python train.py --model="autoregressive pixel model" --dataset="retinal OCT scans (Kermany 2017)" --train_examples=49215 --image_size=20 --horizontal_flip=true --levels_per_channel=32 --vocab_size=33 --arch="transformer_decoder" --width=256 --layers=10 --norm="layernorm" --norm_position="pre" --hidden_act="gelu" --mlp_ratio=4 --head_dim=32 --fused_qkv=false --bias="all" --qk_norm=false --layer_scale_init=1.0 --parallel_block=false --inner_norm=false --drop_path=0.15 --positions="rope" --tie_word_embeddings=false --init="torch_default" --residual_init="zero_last" --optimizer="soap" --beta2=0.95 --learning_rate=0.0028 --beta1=0.9 --shampoo_beta=0.95 --eps=1e-08 --precondition_frequency=50 --max_precond_dim=1536 --one_sided=false --adamw_lr_other_params=0.0014 --max_steps=9800 --batch_size=64 --epochs=12.7 --lr_schedule="wsd_sqrt" --decay_fraction=0.4 --final_lr_fraction=0.01 --warmup_steps=290 --weight_decay=0.05 --adamw_weight_decay_other_params=0.05
Rows from block 7, named by matrix and row number. Rows with one number belong to one attention dimension. Each number is 128 + 32 x the weight over the matrix's rms, rounded and kept within 0 to 255. All counts start at 0. Numbers have three digits each.
# v: attention value (model.blocks.7.attn.v.weight, 256x256), inputs 86-171
# proj: attention output (model.blocks.7.attn.proj.weight, 256x256, transposed), outputs 86-171
v.185:154091143131084145136088177140098132186148141152155125158152140099153085097109120165157138120150143069137134171158105111146127123166128091110125092095151070114113160157101071102136136087119104180167145147129200059117173190183129075143115142110120145154069101
v.186:057148115136153102127116104138126108144128082102076083177101132117106148109114136081148136155065171157167087146190146115149150078178107094118153097172085177093104142145160107170119085122166113184100130125081111109161090152180118110148142203104101162142148132
v.187:117106153152117167128086157141167117160129128102109144094103112200123127130114081139150142089074218116176109139148119090101108129126184162156089121185089095128139178196079154115091162160112090132122166157073105109104110177116097136101168150117100180125081134
v.188:142098098114144136062131100143124149172117148085112173105185143113132111146108164144096132142164115185113151156126094158098154094139104114076128127108132180147123098122093200089086110162159145083144182105137115095105157124125123187126105123063136141150140127
v.189:109113105170111188111104194194159133113134130094122139105150135111136133169198160127135174073203092135093195195164108112095156102184078114006112157114155093119170141142115083117141134144144044205162131074128065130117066081107187161181142152106142178064135137
v.190:156118088025123128150163135099141127166168147136145149118097047213169107114120099121118140126153113098122137173101174137145072159094151144108155127203071152115104109102139159152115186200110101137161095135139078171150145172169043062142143161118168119132080151
v.191:121128131107102163113137095059158160134133161118104102161148126178150138132156108143135191038116110184107079131101114114121113186158186180060164073099166119110147072081127170134093158080073096095061124174146187100144087119122094147127087166129187081178113113
v.192:118167206127138147082100150099117174142166192135125012136187175153150109099115119159162137141128117131116152124167135164159070127138081122178116119149110074103092034154127123165143115076103074111150067179142187189143102074110089075099072063110106121128077129
v.193:108097145120165151156112104114088130124126097155102104128151129128162092098118143128168155116118132121085168129148108116089104154113108140160104102140138138080172092163190105153120083132116128108093139171122176105071139143133181123117100115166111144083184050
v.194:115145161124163184112131164127141161124064099127087170108159152110146103133118124068114065138205058121103132142156128153115124096142072103145099086139190101066124154038108199033128116150122179172161084147102170077097131129132145152125125092171111153106205087
v.195:148133147121079144202147061126132133149090191106084123124116147123109146160071084127119132121102177147191188088136117122082125156143174138095120140072120167120124167160119099147112139127152116124118140128117127172103109077113161142213133146160086142126154068
v.196:125178141157129125096127172132139126156118156107129113138136168119134145137173164107158109147141173112107097138121123163153126086138133056082160095191088086073152155166141177205216105146119154178133126123107094125155128163162192157098103118063089164179172132
v.197:143101117112100073111139158151096143100112147163089151137141132157145147190152087126119155117139092091143153079124111066089159143107112124181125137110125134127099114135134102151114114068119078148092083125154131159126122107150142155151178101170158117153113093
v.198:137143099126140134125122127141142134109127164139109146167134139122091126128103160124120203107123108188107113110137130136178101170102119109115117113104149097106088115111116150040119143177198170084180156078108122164129148131165123084148125110141179114118091149
v.199:137118151139146148118107084182076113122141109077102111096117161090108139117107117142156095142116120112162167166120111110130153155117148130139102119111168128188160151101168179165115076104125113088055154101165146103150134098102138148110149111179091040159192113
v.200:084134142068107183101144117134149131082142144166123116125068110120132128141121129204065103189115199090129138104063146137097098138127127104126118109066115086144146166049184134101119116126138187114074137122180191096127101183104124132102137119153208160106136151
v.201:120132145099069109114117103129123071192128098102142112112079123133154162101130164150102133128144150118155137064099103193126108103170199109145150097136136117117061106166112136151120115116123156145091172105165071101154126163085171148136087107111165150130126068
v.202:180184117148136156132071101138156117116073115087108035093133081054124069089084113147198129163100167109091125163158067068203163167161174111149142152096173136183127101132187133184091150124158169104116165115110095163112182128101165117088121192137130009097181088
v.203:080149137128142147110123213163155094085127112115165183161154200124127141152082161126127136081171091102130143136148096143148062135169098128187090098138129098102135164101117112065095130140189107082164110171130141123107132104176104158142143125163095194103136098
v.204:144100059130103157150073153146109078202099092075135120020144152114145114146123160111129154152115095177178194116073070186093063120115149158175112097053147147119188124119168095083065228135174116097108150154162141120074165098067142152110131112190118148117117150
v.205:060142173131150160159151108158148128151175169083128076096122154142130145090139104106091084179123107107112117121183125127077170130131121188133110148133155141129099076206167134167218116127133131135113107134122211105141134134109119093159096110146088130131150176
v.206:133074084140143103130152106104177135114144177084146087115142183107140167217149100101161107109079096104145140120141158156118092101072153115115150126136093126192123103129114080114148122083125103151106095137148154134119091082139195099136075161144095119089160087
v.207:094132172085181125125137116143088077115178091168127119113138186186129156195136137128141108120174138148139093105131149141099126074102071139085138153114095072137159150113182139093107154068134111149140153080084122100162161103118122168120150127135157164140139175
v.208:118141150097092180140138095162150108122103116116154138062163127090157110054124075103154121136161099098118182097088116196092152152095104110089093123143104141133120150105169147125120123060104224132092173169151070150162167137092145165098107143197141083110090058
v.209:134159187107114090121124110115141111078140139045076146108132127085127140219104127140039061153104138072164090082096142139139090112125167131119139109091146092135143156085106121134034153107123162109103146166178128098163161170110163127134152104130111166119162201
v.210:114126150132167089106132134095130143161155087105114107151155153147150137144101103119083140171114123098089194113144092136104130099167124147152085162131167121143083074083077169062110098158115106111175112132136164077111112106202113085151146118078194130138109130
v.211:114117129205116132081109121154070159155137145170087104131112063108071132101158097103133119125120082143176160156158129143100093148117128120143139127118145116143108100119141106177129139143111086134146195186087167197103152164152203071114107127126136044164145144
v.212:180131114161122100104135136160159135197098172127135109143137181115129172111112141129171204108089138177099183107181132147091071094151098112101128167094155109165084136064115150206145099092128126097159133140072119171149147121084151113158121106168099055173070096
v.213:100158129151099179100140150138127109193134138223136182107160178181060190093153160106192113149132115069143148162153168148084136091171111099100204139134127132174130111101103165188101118090101108087069112148148098130194101114111122127154060177107078104129125109
v.214:122098136129123133131111105166090168170176149131151115089162135131119135105153166143136136116079095123045189172095139182144103126137091176145109150129146118209115084127205177146156077168083084142134182182131154131080119117111150096104179151099112124161060140
v.215:102200131105174107111106085095168155119120079099119109147106159109139104163105156085157087140171121123132153135156101174114114107198126110138111086211140153103130153036109188166084109093119134128083156146201099057159176100135099167189144123127079198128133150
v.216:105100139083115117145114096108143123156114160118155128099190056132144172119108141132164162070115101172123118108096143197127126100120107104070143131150121178105136182079155098130133128152164185124089082137163104149139085108093144128133155124128124093113165110
v.217:100132140150177158110149149088150159118215128185117134118179096139127154176218079106191154076140147142128161134119160156159109110106187183159108186182182151146150069194085143127176119094100126120087146171139167116120130110096140090096109146105111122136181172
v.218:123133148122138141166134160111149152167123129156116187166058127105084182141109114163148087169120139163169171145094157068117070163046132150145174133153146105176116123165115145142099071157136144105134110096135125139203118145071133137158097144121099185130151114
proj.185:140144159115129128142119119150133129079084083084158107148063125181090135181144144103116135139134157160114108088149124176120126106082149090097037105140087101169154160100160074134120173116132143101069142140077100150181079124080137113119129175174137136115147141
proj.186:143122147125082117176177156130136106170118164102131145086129147103094080171135099156081141135185161138163097069179128091120155146081128159134071120139139079148139084147138111121142138059113143084150097150115133143099163114137119149121117132164120075145095134
proj.187:135155086128165095144144129105115131124092154103115076175164102128138090076135185118087084102117077118136122146119148190112173138107114110149107107111140104123175065120095134137123114102132156121157094124163168140108141117146122091130132177145111111115171161
proj.188:103164148135133157203100106145090106068085114144118102149136150122170136106131072097157096148093165134123081121101106120106124151125100149073129149144147121116139168150165091099168108131113106125116122119154132118139151171166115109075155086171074168078146100
proj.189:138106145150150100182121068137134081174178103182096166138113161156100131130068107138080119203054139162134069060124140133158149164149139096197163086121102156168163119140116205173139139147149165083125147146101153116180177107191061183163112081161140072133088080
proj.190:148141164132144123134164148145177115114074023148135128121204147081102103127172199099023118149054169182144100192188170134090192097169138146156094185130127093098145162157101126143132120133142109173097120063158171136092097164103175167130105153132135119142152155
proj.191:161029127124142142119056142184124087187106109102153135129087098125158150095122143119109116195091109148141116148156113112133131109150081115169121186141147151095162127155123132165134144122133156145170084071119189177122179167132166095139159093159130183116144184
proj.192:139126134148179118172117099084152137127075110125115197139138108070099107072146104177076197148103176119173124100127144160075167100104093151118129124152181198162162167163153176103198104125100095137077133112097126155168153189112131128159178137108097097151162182
proj.193:106105105179136093052115193143093120176133199083156141100081115101152127084101123133129111119156105135127091101062198144163173140157178129130153125091097095167110127154107137150088101143150150168130157091160097089147119130111078067131143186093103136143085155
proj.194:133129108142114079136055131180163130102141125113155131159169088216139160167121144164125183163091156087129143095153157137113172095085147115163135161090056153151150104160178079129133128099120125124112150156093112246159153123147170082140139076135062122121123148
proj.195:087125153092153082108189148175095131138080099111106090165108094120170118138136131140103146135149083109149095114113093151095105100158132107116130084187165118178112076096144125107148165178072170101163124097077187132144116159111090101078139117089143151169079134
proj.196:177105109082109123178131125177164112107138120118124112110185121113146111103100137080095191101109131140161107107115112102089134135166094109180136119087128194123094081074100074112081128113136130124140075161188111125098134055133091102160172106096164138112131150
proj.197:108210155135158198131171077057179102095115122164131165082111143072125101147118117103149099140105128153140128203096106169144141088085103142080167131105131101178133133102076143078110099187142123053122205098107105140125122113132142143114098104134097161110144168
proj.198:117114132149111157119131191109084148174132123156092096076134086120102154128134121095180136177157157142157145104060185170155171115115127181107145111074130073162195137149140084145140122125109076123114091187102103106089133138015151154118095109135128128169109138
proj.199:119146050077113115053125194124200199103097169130163118127137082127162138135103132128105133119099137156079120101136116094131100113135150163162189068132091134153116121089139150128118134122139139169178139118145176161085164145128148081083112108095140132141113133
proj.200:135142085118085098176133131137099102182136199095180136179142145122092152158090144084157175152195137120082141119131111101125103191150152092156121074148043162148138119139149084135113175107141100208128151102061121124120145083228100053117067141171103121131085119
proj.201:094110094163090129118188188121140148106148142114091098075124121173127108121094138145136177126123105192078109152097119135152096156140100093176096157186162122127195141069155139095119101128089078176175108145093148106128115063125066179131210090126093078076139156
proj.202:070135100107121134132125150108158132124122086165124133137117135147170136095172161151089122060133165055151176097121171132066115118181158126080175064140097144102137046093089227120154121146106113117124138118149140140176068142151192139157162059115084156175089165
proj.203:192132179104125171090104117106159173066156075150102131154115102135079150078170136116126174137128142137181097145129178134133202121122180128107082106109112102166097093135087146180130135112139126142111162138092106115164133132092143114129110133057161128119142170
proj.204:133134114174169115125156111110096142084141132129152071154101101164111110139118106130168112160152159119108134174070197125169151178099117098097097131162094098168084120113144173149157077135090145124140096128074128077130132146154127094084155091111129164160071102
proj.205:087139157151141068142142130089120222141123140132125172112148134095149066111132129172086071141100148093071116150035173178061093146103146094131116113130121161068163166067141129076106157083078107106218164182158139078099124090130132101150166146112091128153157066
proj.206:107180218092104113145109185098094093114143093105116123116144140134142126037113072123140152139119152174094148107097081132074131145140107146092125123116096150109154092085104124121142111184124126136114143147136049211073129089154131165169188098100120166172092174
proj.207:156114059120071127163133152130160186166160136091134158160094032130115120154084144133117142161133118074118103152125103075110162196145161110155103127151118145086119071090099141156149172082122121169107120122100110151068140116091153138134094111080122159116139118
proj.208:141089132133162106092129132146141157147139126112140204139071154151115118156150145119126073167139164152125108086209113126137101105143167104102157106148106111166124135150139146128150112168134093148170064114112149106138088141175118100113119173069104139174129126
proj.209:160132117088092163127147126133182089128136167112081155160157104076116074145123114080138099189127114138116139153145113101101139097129141128087141096137148143123110084086098143085237128064130092108181102148116115102114157095178138136066117088148122112104132151
proj.210:098101181145122160139116137175062142071119135142187142138155096100146147238142132107164167071131119123118101138113126106181137109128099098175137120169138155130193127119113124169145115013110120143147109104129103187108172133093169154134129125156095122140146198
proj.211:147075066110167142165175152103086133055103129159082150106138117174097162075084197168156123145086071067115151132102120129116170103111061162137161135151198104071170150155162232136163162150148143099104088139151143128189120110076087175121141127125115117049094111
proj.212:154104151137141149172137098079128105056103116159107141101167111108090087124126138116074079169113131095208154146110126105106120148075126145159184096151133104114156110218118150111165141162133113164149107183148138139156117126099111154129053129089162172129202118
proj.213:150100158053140064177116087095162181040129082079149149128080113109120120096116113181084123160134145166061138080074085076205120168053123130109091067130094132075174082140110106099135152153162102178136129124165145166125174075139110142115125174146180131112134112
proj.214:143088181118094115104145120187076144171041116129178133212145110047167128152110079145183148147110101155127150138149057141162126120155161127153128118125129155110150111133132119119123179114160174121048080142152030120157109166118125147108096129127149077119149068
proj.215:149093159093103149172123157191118109152143200126111156127129133112149158116130100127111112130145116160108163115168157145130126143102175185115138160112092101111132054185083100064119191191131147172164081107085111196142137134107163137068163157121146034141101158
proj.216:168154128126054129153162147204080162130141089071148119189178155160113076114120108124167147151151126100182107138073075169149083145121168120127102143096155122162148060178136097114128081123136106117157129113103171123147153110157136065124116119143116101186112129
proj.217:117181123081107089162151110119121119121063150171098171205138169104160176122072142106182170136141107109094114148063130152087154165073126075113154164099073130147123142092162093102100082131084125070131089104159067101109107153166137125153140191144078142084146123
proj.218:136143117111094129176156104079124115080092165167147068188158056139213115121135070158129123096165124059181121080191110172107177111117174118167121101157131175140146147148094067095138173104141106158117186156051146149094138150115132139166081111163207086103112123