Rows from block 2, named by matrix and row number. Rows with one number belong to one attention dimension. Each number is 128 + 32 x the weight over the matrix's rms, rounded and kept within 0 to 255. All counts start at 0.
# q: attention query (model.blocks.2.attn.q.weight, 256x256), inputs 128-191
# k: attention key (model.blocks.2.attn.k.weight, 256x256), inputs 128-191
q.122 [147 145  99  76 102 150 123 126  74 161 204 155 136 145 148 143 177 122 129  41 139  81 133 170  95 101 104  79 161 128 152 111 121 135 133 168 189 180 195 185 123 167 111 184 161 110 111  84 171 115 139 181 116 128 115 172 123 148 123 112 131 163 185 108]
q.123 [115  68 100 157 120  74  95 144 146  99 172 118 153  98 126 105 187 125  75 137 136 112 130 131  79 144 134  78 131 137 107 100 101 107  86 114 153 125 172  62 134  91  77 142  85  89 139 128 113  90 131 141 149 131 148  93 136 165 180 149 138  99  76 126]
q.124 [174 150 110 135  77 104 126  84  96 108 109 176 134 135 141 130 128  93  85  89 113 115 154  89 112  87 121 139 154 100 119 129  33 126 135 150 145  82 188 158  82 116 153 153 151  68 141 156 119  45 126 156 146 107  76 176 134 139 133 157 105 122 129 117]
q.125 [125 137 149 115 168 112 160 169 161 128  95 117 125 182 134  76 158 126 146 123 130 161 123 178 115 115 108 161 170  83  88 124 126 214 109 146 121 180  50 111 155 151 138 109 100  69 173  76 166 134 116 129 140 137 151 100 150 168  80 133 171 154 124 169]
q.126 [104  70 118 144 193  92 167 124 155 104 123  80 175 137 146 116 143 182 129  90 130 133 175 151  50 131 115  88 191 133  87  94 115 152 113 115 176  88 111 138 115 165  86 133 103  92 131  86 179  78 131 142 165 149 160 102 158 140 179 155  68 159 121 142]
q.127 [106 150 103  87 152 136  88 113 159 111  99 129  88 111 130 161 168 133 152  94 111 119  80 108 157 100 168 106 139 100 173  88 178  96 126 120 153 108  72 153 126 127 144 157 156 131 103 111 158 117 169 104  62 122 168 149 136  95 157 135 130  84 162  76]
q.128 [129  69 153 105 139 162 147 143  89 151  91 144 171  87 126 100  99 202 155 149 104 146 150 151 145 124 126  90 161 143 148 150 176 176 139 114 131 128 120 118 101 121  99 138 169 175  82  92 148 192 189 101 124 148 145  96 197 112 115 155 125  99  95 113]
q.129 [132 173 122 132 150 130 126 155 110  63 133 159 198 112 133 174  91 172 105 213 103 147 105 143 125  64 146  85 100 164 180 112 147 130 149 101 154 168 154 180 112 128 139 142 109 129 147 121 132 151 170 139  86 170 141  97 120 110 161 138  88 151 154 145]
q.130 [ 94 112 107 147 190 123 124 178  84 123  94 130  85 201 156 125  99  80 114  80 188 145 120 132  94  75 120 188 141  86 156 107 143  74  73 155 162 123 165 120 139 145 115 139 134 164 119 115 135 161 147 135 127 146 115  96 150 140 138 116 166 103 119 108]
q.131 [125 141 156 167 150  90 120 135  94 143 173 208 174 149 128 160 115 121 145 134 129 142 126 126 142 154 127  96 202 105 167  90 214 146  67 154 122 114 161 161 135 124 107 158 102 129 150 165  88 101 164 201 165  66 101 150 139  89 114 160 106 117 104 114]
q.132 [ 59 155 164 128 144 144 173 120 178 128  95  97  57 130 161 185 110  84  98 109 113  89 187 144 147 109  99 107 160 122 160 113 177  98 117 132 112 152  88 156  67 113 129  97 119 148 122 198 179 148 139 160 116 157 121 122 121 119 136 111  58  88 198 142]
q.133 [131 114  84 113 154 146  93 161 138 187 104 111 130  78 120 111 110 157 143 147 128 137  62 166 115 104 138 144 111 176 165 126 119 137 156 152 130  81 144  85 118 170 147  56 101 125 115 127 133 108 191 122 100 149 108 197  99 145  61 149 119 166 140  96]
q.134 [144 129 129 176 134 117 127 137 103 166 148 121 130 125  80 123 114 178  95  77 141 132 154 129 141  70 125  92 106 163 105  67 113 172 107 124 144 110 112 179 199  70 178 141  95 144 108  82  90 168 110 161 198 115 164 129 148 148 157 148  98 209 137 139]
q.135 [166 138 114 161 124  89 125  93  99  62 142  96 115 126 131 141 117 119  88 138 107 101  47  42 127 146  82 140 165 104 141  99 116 139 130 160 123 162 102 121  79 170 145 126 197 137 171  93 145 137  80 131 163 106 104 102 137 191 179 134 110 145 123 118]
q.136 [117 150 166 123 102 104 140  50 117 158  74 139 149  53  92  89 136  98 171 139 137 192 122  70 144  94 104 131 101 100 106 138 128 129  96 120 135 113 103 110  96 120 117  96 121 157 103 158 192  62 132 136 159 167 154 205  58 112 108 105  79  93 137 128]
q.137 [ 94  94 147 118 105 136  46  84 116 100 109 176 149 108 124 165 134  91 137 128 148 127  88  90 158 177  99 141 157 112 173 125 145 139  67 172 174 148 156 110 119 192 144 144  84 120 143  97 165 140 104  81 126 144  96 168 107 132  72 155 129  62 200 188]
q.138 [ 93 153 131 183 110  85 208  82 103 138 140  94 161 188  73  88  91 143 115 125  76 159 140 153  81 164 135 135  83  51 145 156 107  83 139 161 170 189 114 137 101 104 158  87 133 143 161 167  34 221 126 129 143 106  99 125 121 159 160 191 127 105 134 110]
q.139 [118 150 147  95 150 145 120 133 164 102 135 130 129 126 189 172 108 132 158 190  70 122 116 142 141 124 141 169 137 142  72 133 148  89  96 207  70 119  94  74  99 141 152 147 129  71 101 130 156 104 178 145 136 129  98 104 113 116 119 151 155  83 135 148]
q.140 [ 87 119 114 159 101 159 100 137 127 119 152 117 148 124 115 144  75 147  85 134 187 134 161 217 119 136 111 162 123 100 115 134 146 190 115 116 118 149  99 158 111 114 126 103 147  99 114 121 153  88 110  84 115 103 182 153 144  79 144 115  95 103  94 153]
q.141 [147 148 110 168 167  93 159 109 125 107 198 107  84  93 143 144 160 145 109 193 142 128 187 126 189 113 136 114 131 118 112  90 109 134  92 114 133 157 157 107  93 213 115 114  67 103  74 177 116 102  72 111  74 131 102  86 190 174 163 121 181 125 128 168]
q.142 [123 118 120 167  92 173 169 168 127 151 119 151 151 132 107 165  89 118 173 116 140 121 143 140 140 141 120 126 153 152 175 111 126 154 129 152 108  99  86 119 112  77  91  96  59 143 132 110 142 178 170 121 153 105  94 137  70 115  77 120  96  87  64 142]
q.143 [154 135 162 115 124 140 175 189 126  55 125 149 140 130 191 111 108 127 128 117 167 116 148 131 125 143 114  98 127 114  95 108 100 143 123  75  56 112 136 124 137  75 171  97 122 151 138 178 101  72 116 113 126 194 133 134 100 124 155  83 114 149 154 103]
q.144 [173 111 145  90 179 135 103 122  68 141 197 199 176  85 125  88 171  98 135 105 103 125 151 195 141 160 163 137 158  81 109 118 141  79 128 131  80 133  56  68 113 138 106 137  86 130  86 101  95 205 145 174 159 177 192 136 129 102  94 111 143  84  63  34]
q.145 [109 134 168 118 123 102 149 113 125 183 124  81  87 128 176 182 131  89 100 141 143 157 145  99 125 140 111  94 109 105 136 161 146 141 118 116 145 179 133 114 151  82  95 177 103 103 126  90 121 137  54 129 101 133 146 132 163 106 186 133  82 181 166 131]
q.146 [119 140 105  88 147  78 153 123 102  99 180 104  87  57 115 116 126 131 133 153  96 113 160 157 146  75 166 123 117 179 109 151 115  80 152 127 170 137 150 105 142 132 140 125 101 155 139  85 190  96  36 142 102 161 134 158 121  61 123 153 140 117 117 133]
k.122 [141 100 151  90 174 133 106 127 120 150 134 119  68 165 127  76  56 128 115 126  82 117  82 116 195 179 150 120  98 101  96 143 161  83 129 145 149 181 113 105 152 124 106 133 139  85 128 162 140 169 123 108 137 139 134 122 178 177 117 120  73  94 134 126]
k.123 [129  90 161 129 126 116 165 119  96 124 114 186 188 124 154 107 121 118 129 144  50 112 107 130 106 151 152 158 130  96 167  93 118 135 154  85 130  95 171 128 156 128 165 131 150 137 119 129 117 153 161 125 142  83 166 158 118 179 178 154 109 106 157 167]
k.124 [126 122 112 112 116 124 150  95 138 154 126 135 133 121  90 166  81 152 155 166  58  85  73 147 126 141 118 154 179  90 115  95 163 147 112 121 167  56  88 102 157  83  86 140 111 156  99 136 125 120 134 114 119 111 133 111 125 131 102 139 136 143 138 156]
k.125 [152 144 166 114 139  62 143 215 132  99 100 145 146  75 142  81 123 155 174  79 132 150 100 106 141 141 120 109 137 162 143 178 245 127  73 163  88 184 159 148 133 143  94 120 112  76 152 133 138 103 148  79 151 171  91  75 163 109 111 131 158  76 124 136]
k.126 [ 96 121  87 143 148 102 123 103  84  53 126 160 164 140 154 123 130 118 175  61 184 128  77 118  79 143 201 115  90  71 149 122 151  76 180  78 105  91 114 141  84  94 141 148 113  64 143  72  91 152 121 140 163  88 135 156 139  94 178 114 129 141 121 133]
k.127 [164 188 104 141  90 207 120 120 146  92 137 109  77 140 124 142 189 129  68  72 164  42 124 110 128 114 130 152 132 101 205 116  99 118 157 142 124 173 106 139 145 139 171 129 171 105 174 133 105 151 128 133 134  81 150 148 144  68 105 146  90 140 170 146]
k.128 [ 81  67 138 141 146 107  86 152 167 123 133 138 156 120 172 157 120 159 169 172  49 153  91 134 110 113  99 102 133 110 143 145 153 100 105 104  98 145 119 137 165 110  85 116 148 154  87 122 176 166 194  70 135  67 178  94 104 133 151 102 121  89 162 141]
k.129 [ 99 125  93 113  77 124  96 131 180  90 138 101 144 123 144 178 150 134 116  99 156  83 169 131 103  98 118 139  90 170 142 116 107 114 128 183 183 157 164 151 159 132 142 148 156 135 115 123 116  95 108 110 111 113  83 185  69 141 149 153  83 114  87  89]
k.130 [181  75 171 161 128 120 157 106 101 177 115 167  93 128 124 131 135 178 120 113 167 117 125 133 170 134 101  83 139 115 144 166 128 122 160 123 130  74 106 138 136  86 114 147 120 135 127 145  98 105 131 102 107 142 131 131 104 146 122 128 149 165 119 117]
k.131 [166 112 104 145 173 128 147 109 152 135 105 146  81 104 122 103 165 120 141 116 124 122 118  84  34 171 147  89 215 148  66 151  95 154  58  98  95 194  88 197 133 100 161 182 164 103 136  98 130  50 114 102 145 169 114 147 124 126 127  86 146 169 114 130]
k.132 [163 165 117 149 158 118 124  78  79 134  98 138  97 202 189 138 101 122 106 146 162 108 187 165  97  94  62 132 158 123 143 146  89 122 138 106 101 136 134 189 120 150  80 100 115 179 114 143  91 106 149 152 185 166 106  81  90 126 118 148 102 132  82 149]
k.133 [173 189 163 173  72 112 176  86 162 157  98 121 141  77 111 102 192 151  90 118  77 157 134 114 123 180 106 171 143 108 176  84  84  72 167  82 132 161 138 153 118 111 176 175 112 128 160 158 120 131 115 158  95 116  85 145 147 124 176 106 105 153  81 168]
k.134 [168 133 142 112  95 178 130 111 114 156  56  98 170 127 115 166 155 138 143 122 193 163 157  73 138 131 131 100 176 182  94  87 111  87 113 155 109 150  74 187 122 126 108 135 183 131 142 119  98 142 147 161 106 146  84 189 148 101 143 118 122 142 117 101]
k.135 [ 88 155 137  98 130 104 137  95 120  95 169 123 137 153 111 134 128 109 119 146 141 120 109 142 153 118 142 104 119 157  75 123 148  82 116 167 102 116 180 116 125 182 142 146  53 126 177 131 143  84 142 133 125  94  92  92 113 121 132 121  70  48 118 173]
k.136 [ 88 162 159  60 116 185 142 172 168 103 102  63 161 144 107 142 147 102 168  84 115  64 115 152 139 124 110  99 107 156  66 133 201 108 154 168 133 155 114 134 132 161 157 134  74  96 134 202 101 109 139 118 125 131 143  75 132 151 111 142 118 105  72 163]
k.137 [130  66 115 122 123 141 123  90  56 138 134 149 111  96 147  93 135  96 137 131 120 111 130 112  97 107  49 131 127 115 134 129 120  78 163 157 141 152  72 113 136 162 187 143 128 175 144 206 111 109 179 131 130 124 136 147 119 133 107 144  88 123 168 212]
k.138 [154 120 159 100 131  88 127 148 148 147 148 192 147 148 129 115  80 118 180  87 126 123 155 179  98  89  97 100 145 163 101  78 118 216 124 110 157 108  56 124 110 179 148 110  99  79 140 199 156 136 141  66 158 133 191 104 204 182 144 162 109 119 145 203]
k.139 [195 163 124  75 130 130 146 226 176 122 145 175  97 169 134 200 126 159  89 167 165 132 103 142 104 173 101 122  76 119 147  50 163 103 106 120 153 127 123  95  80  85 142 116 177 102  98 162 132  99 157 156 165 219 130 105 148 188  97 123  98 160 147 169]
k.140 [ 88 152 120 134 206 124 116 178  69 187 134 170 134 113 113 183 195 132 120 133 100 128 110 110 166 145  59 108 213 121 130 123 117 166  80  68 162 150  64 153 144 131  85 165 124  93 143  96  49 173 191  87  62  98  86 129 178  91 115 177 141 148 119 125]
k.141 [138 176 137  70 138 150 165 162  85 162  75 178 130 158 144 143 117 158  88 198 117 103 121 117 131 104 106 185  77 136 158  96 102 113 202 130 143  64 115 174 145 130 119 132 158  91 182 103 102 133  84  45 155 130  61 148 118 120 133 181 115 118  55 115]
k.142 [166 141 190 158 156  97 145 117 175 164 104 131  85  64  94 138  92  98 111 165 186 137 135 160  94  40 140 106 116 179 158 108 145 118 136 120 156 111 185 143  88 127 130 102 136 116 137  93 175  88 137 155 133 137 168 149 130 128 122  55  98 125 116 123]
k.143 [143 124 151 109 143 176 108 114 137  86 159 114 180 134 124 156 137 144 141  92 147 142  98 179 138  96 114 166 133 210 163 157 124 147  58  96 138 132 113 150 164 124  76 119 104 162 123  90 132 140 141 102 134 147  57  63 121 134 111 109 134  72  82  86]
k.144 [102  76 102 111 123 118 168 135 152 163 123 119 134 126 141 126 105 100 131 139  88 124 111 168 133 123  80 110 120 147  90 137 197 119 134  91 132 172 147 180  99 128  93 122 159 120 157 126 183 179 158 146 108 118 128 102 102 137 164 173 101  80  85 160]
k.145 [101 155 145  74 125 111 142 133 145 212 116 132 139  88 175 150 155  85 157 151 124 142 132 115  69 116 132 135  66 157  65 116  78 131 108  87 182 145 164 129  68 111 168 184 113  76 151 119 119  99 108 156 127 149 148 111 191  93 125 142  75 182 168 187]
k.146 [121 148 119 136 108 122 172 118 128 118 153 103 142  91 127 114 147  88 139 111 124  93 176 144 134 120 189 122  85  90  91 140 113 165  79 113 141 110 105 146 118  87  90 128 142 168  99 141  97 115  88 159 105 114 113 116 126 125  85 150 125 118 141 107]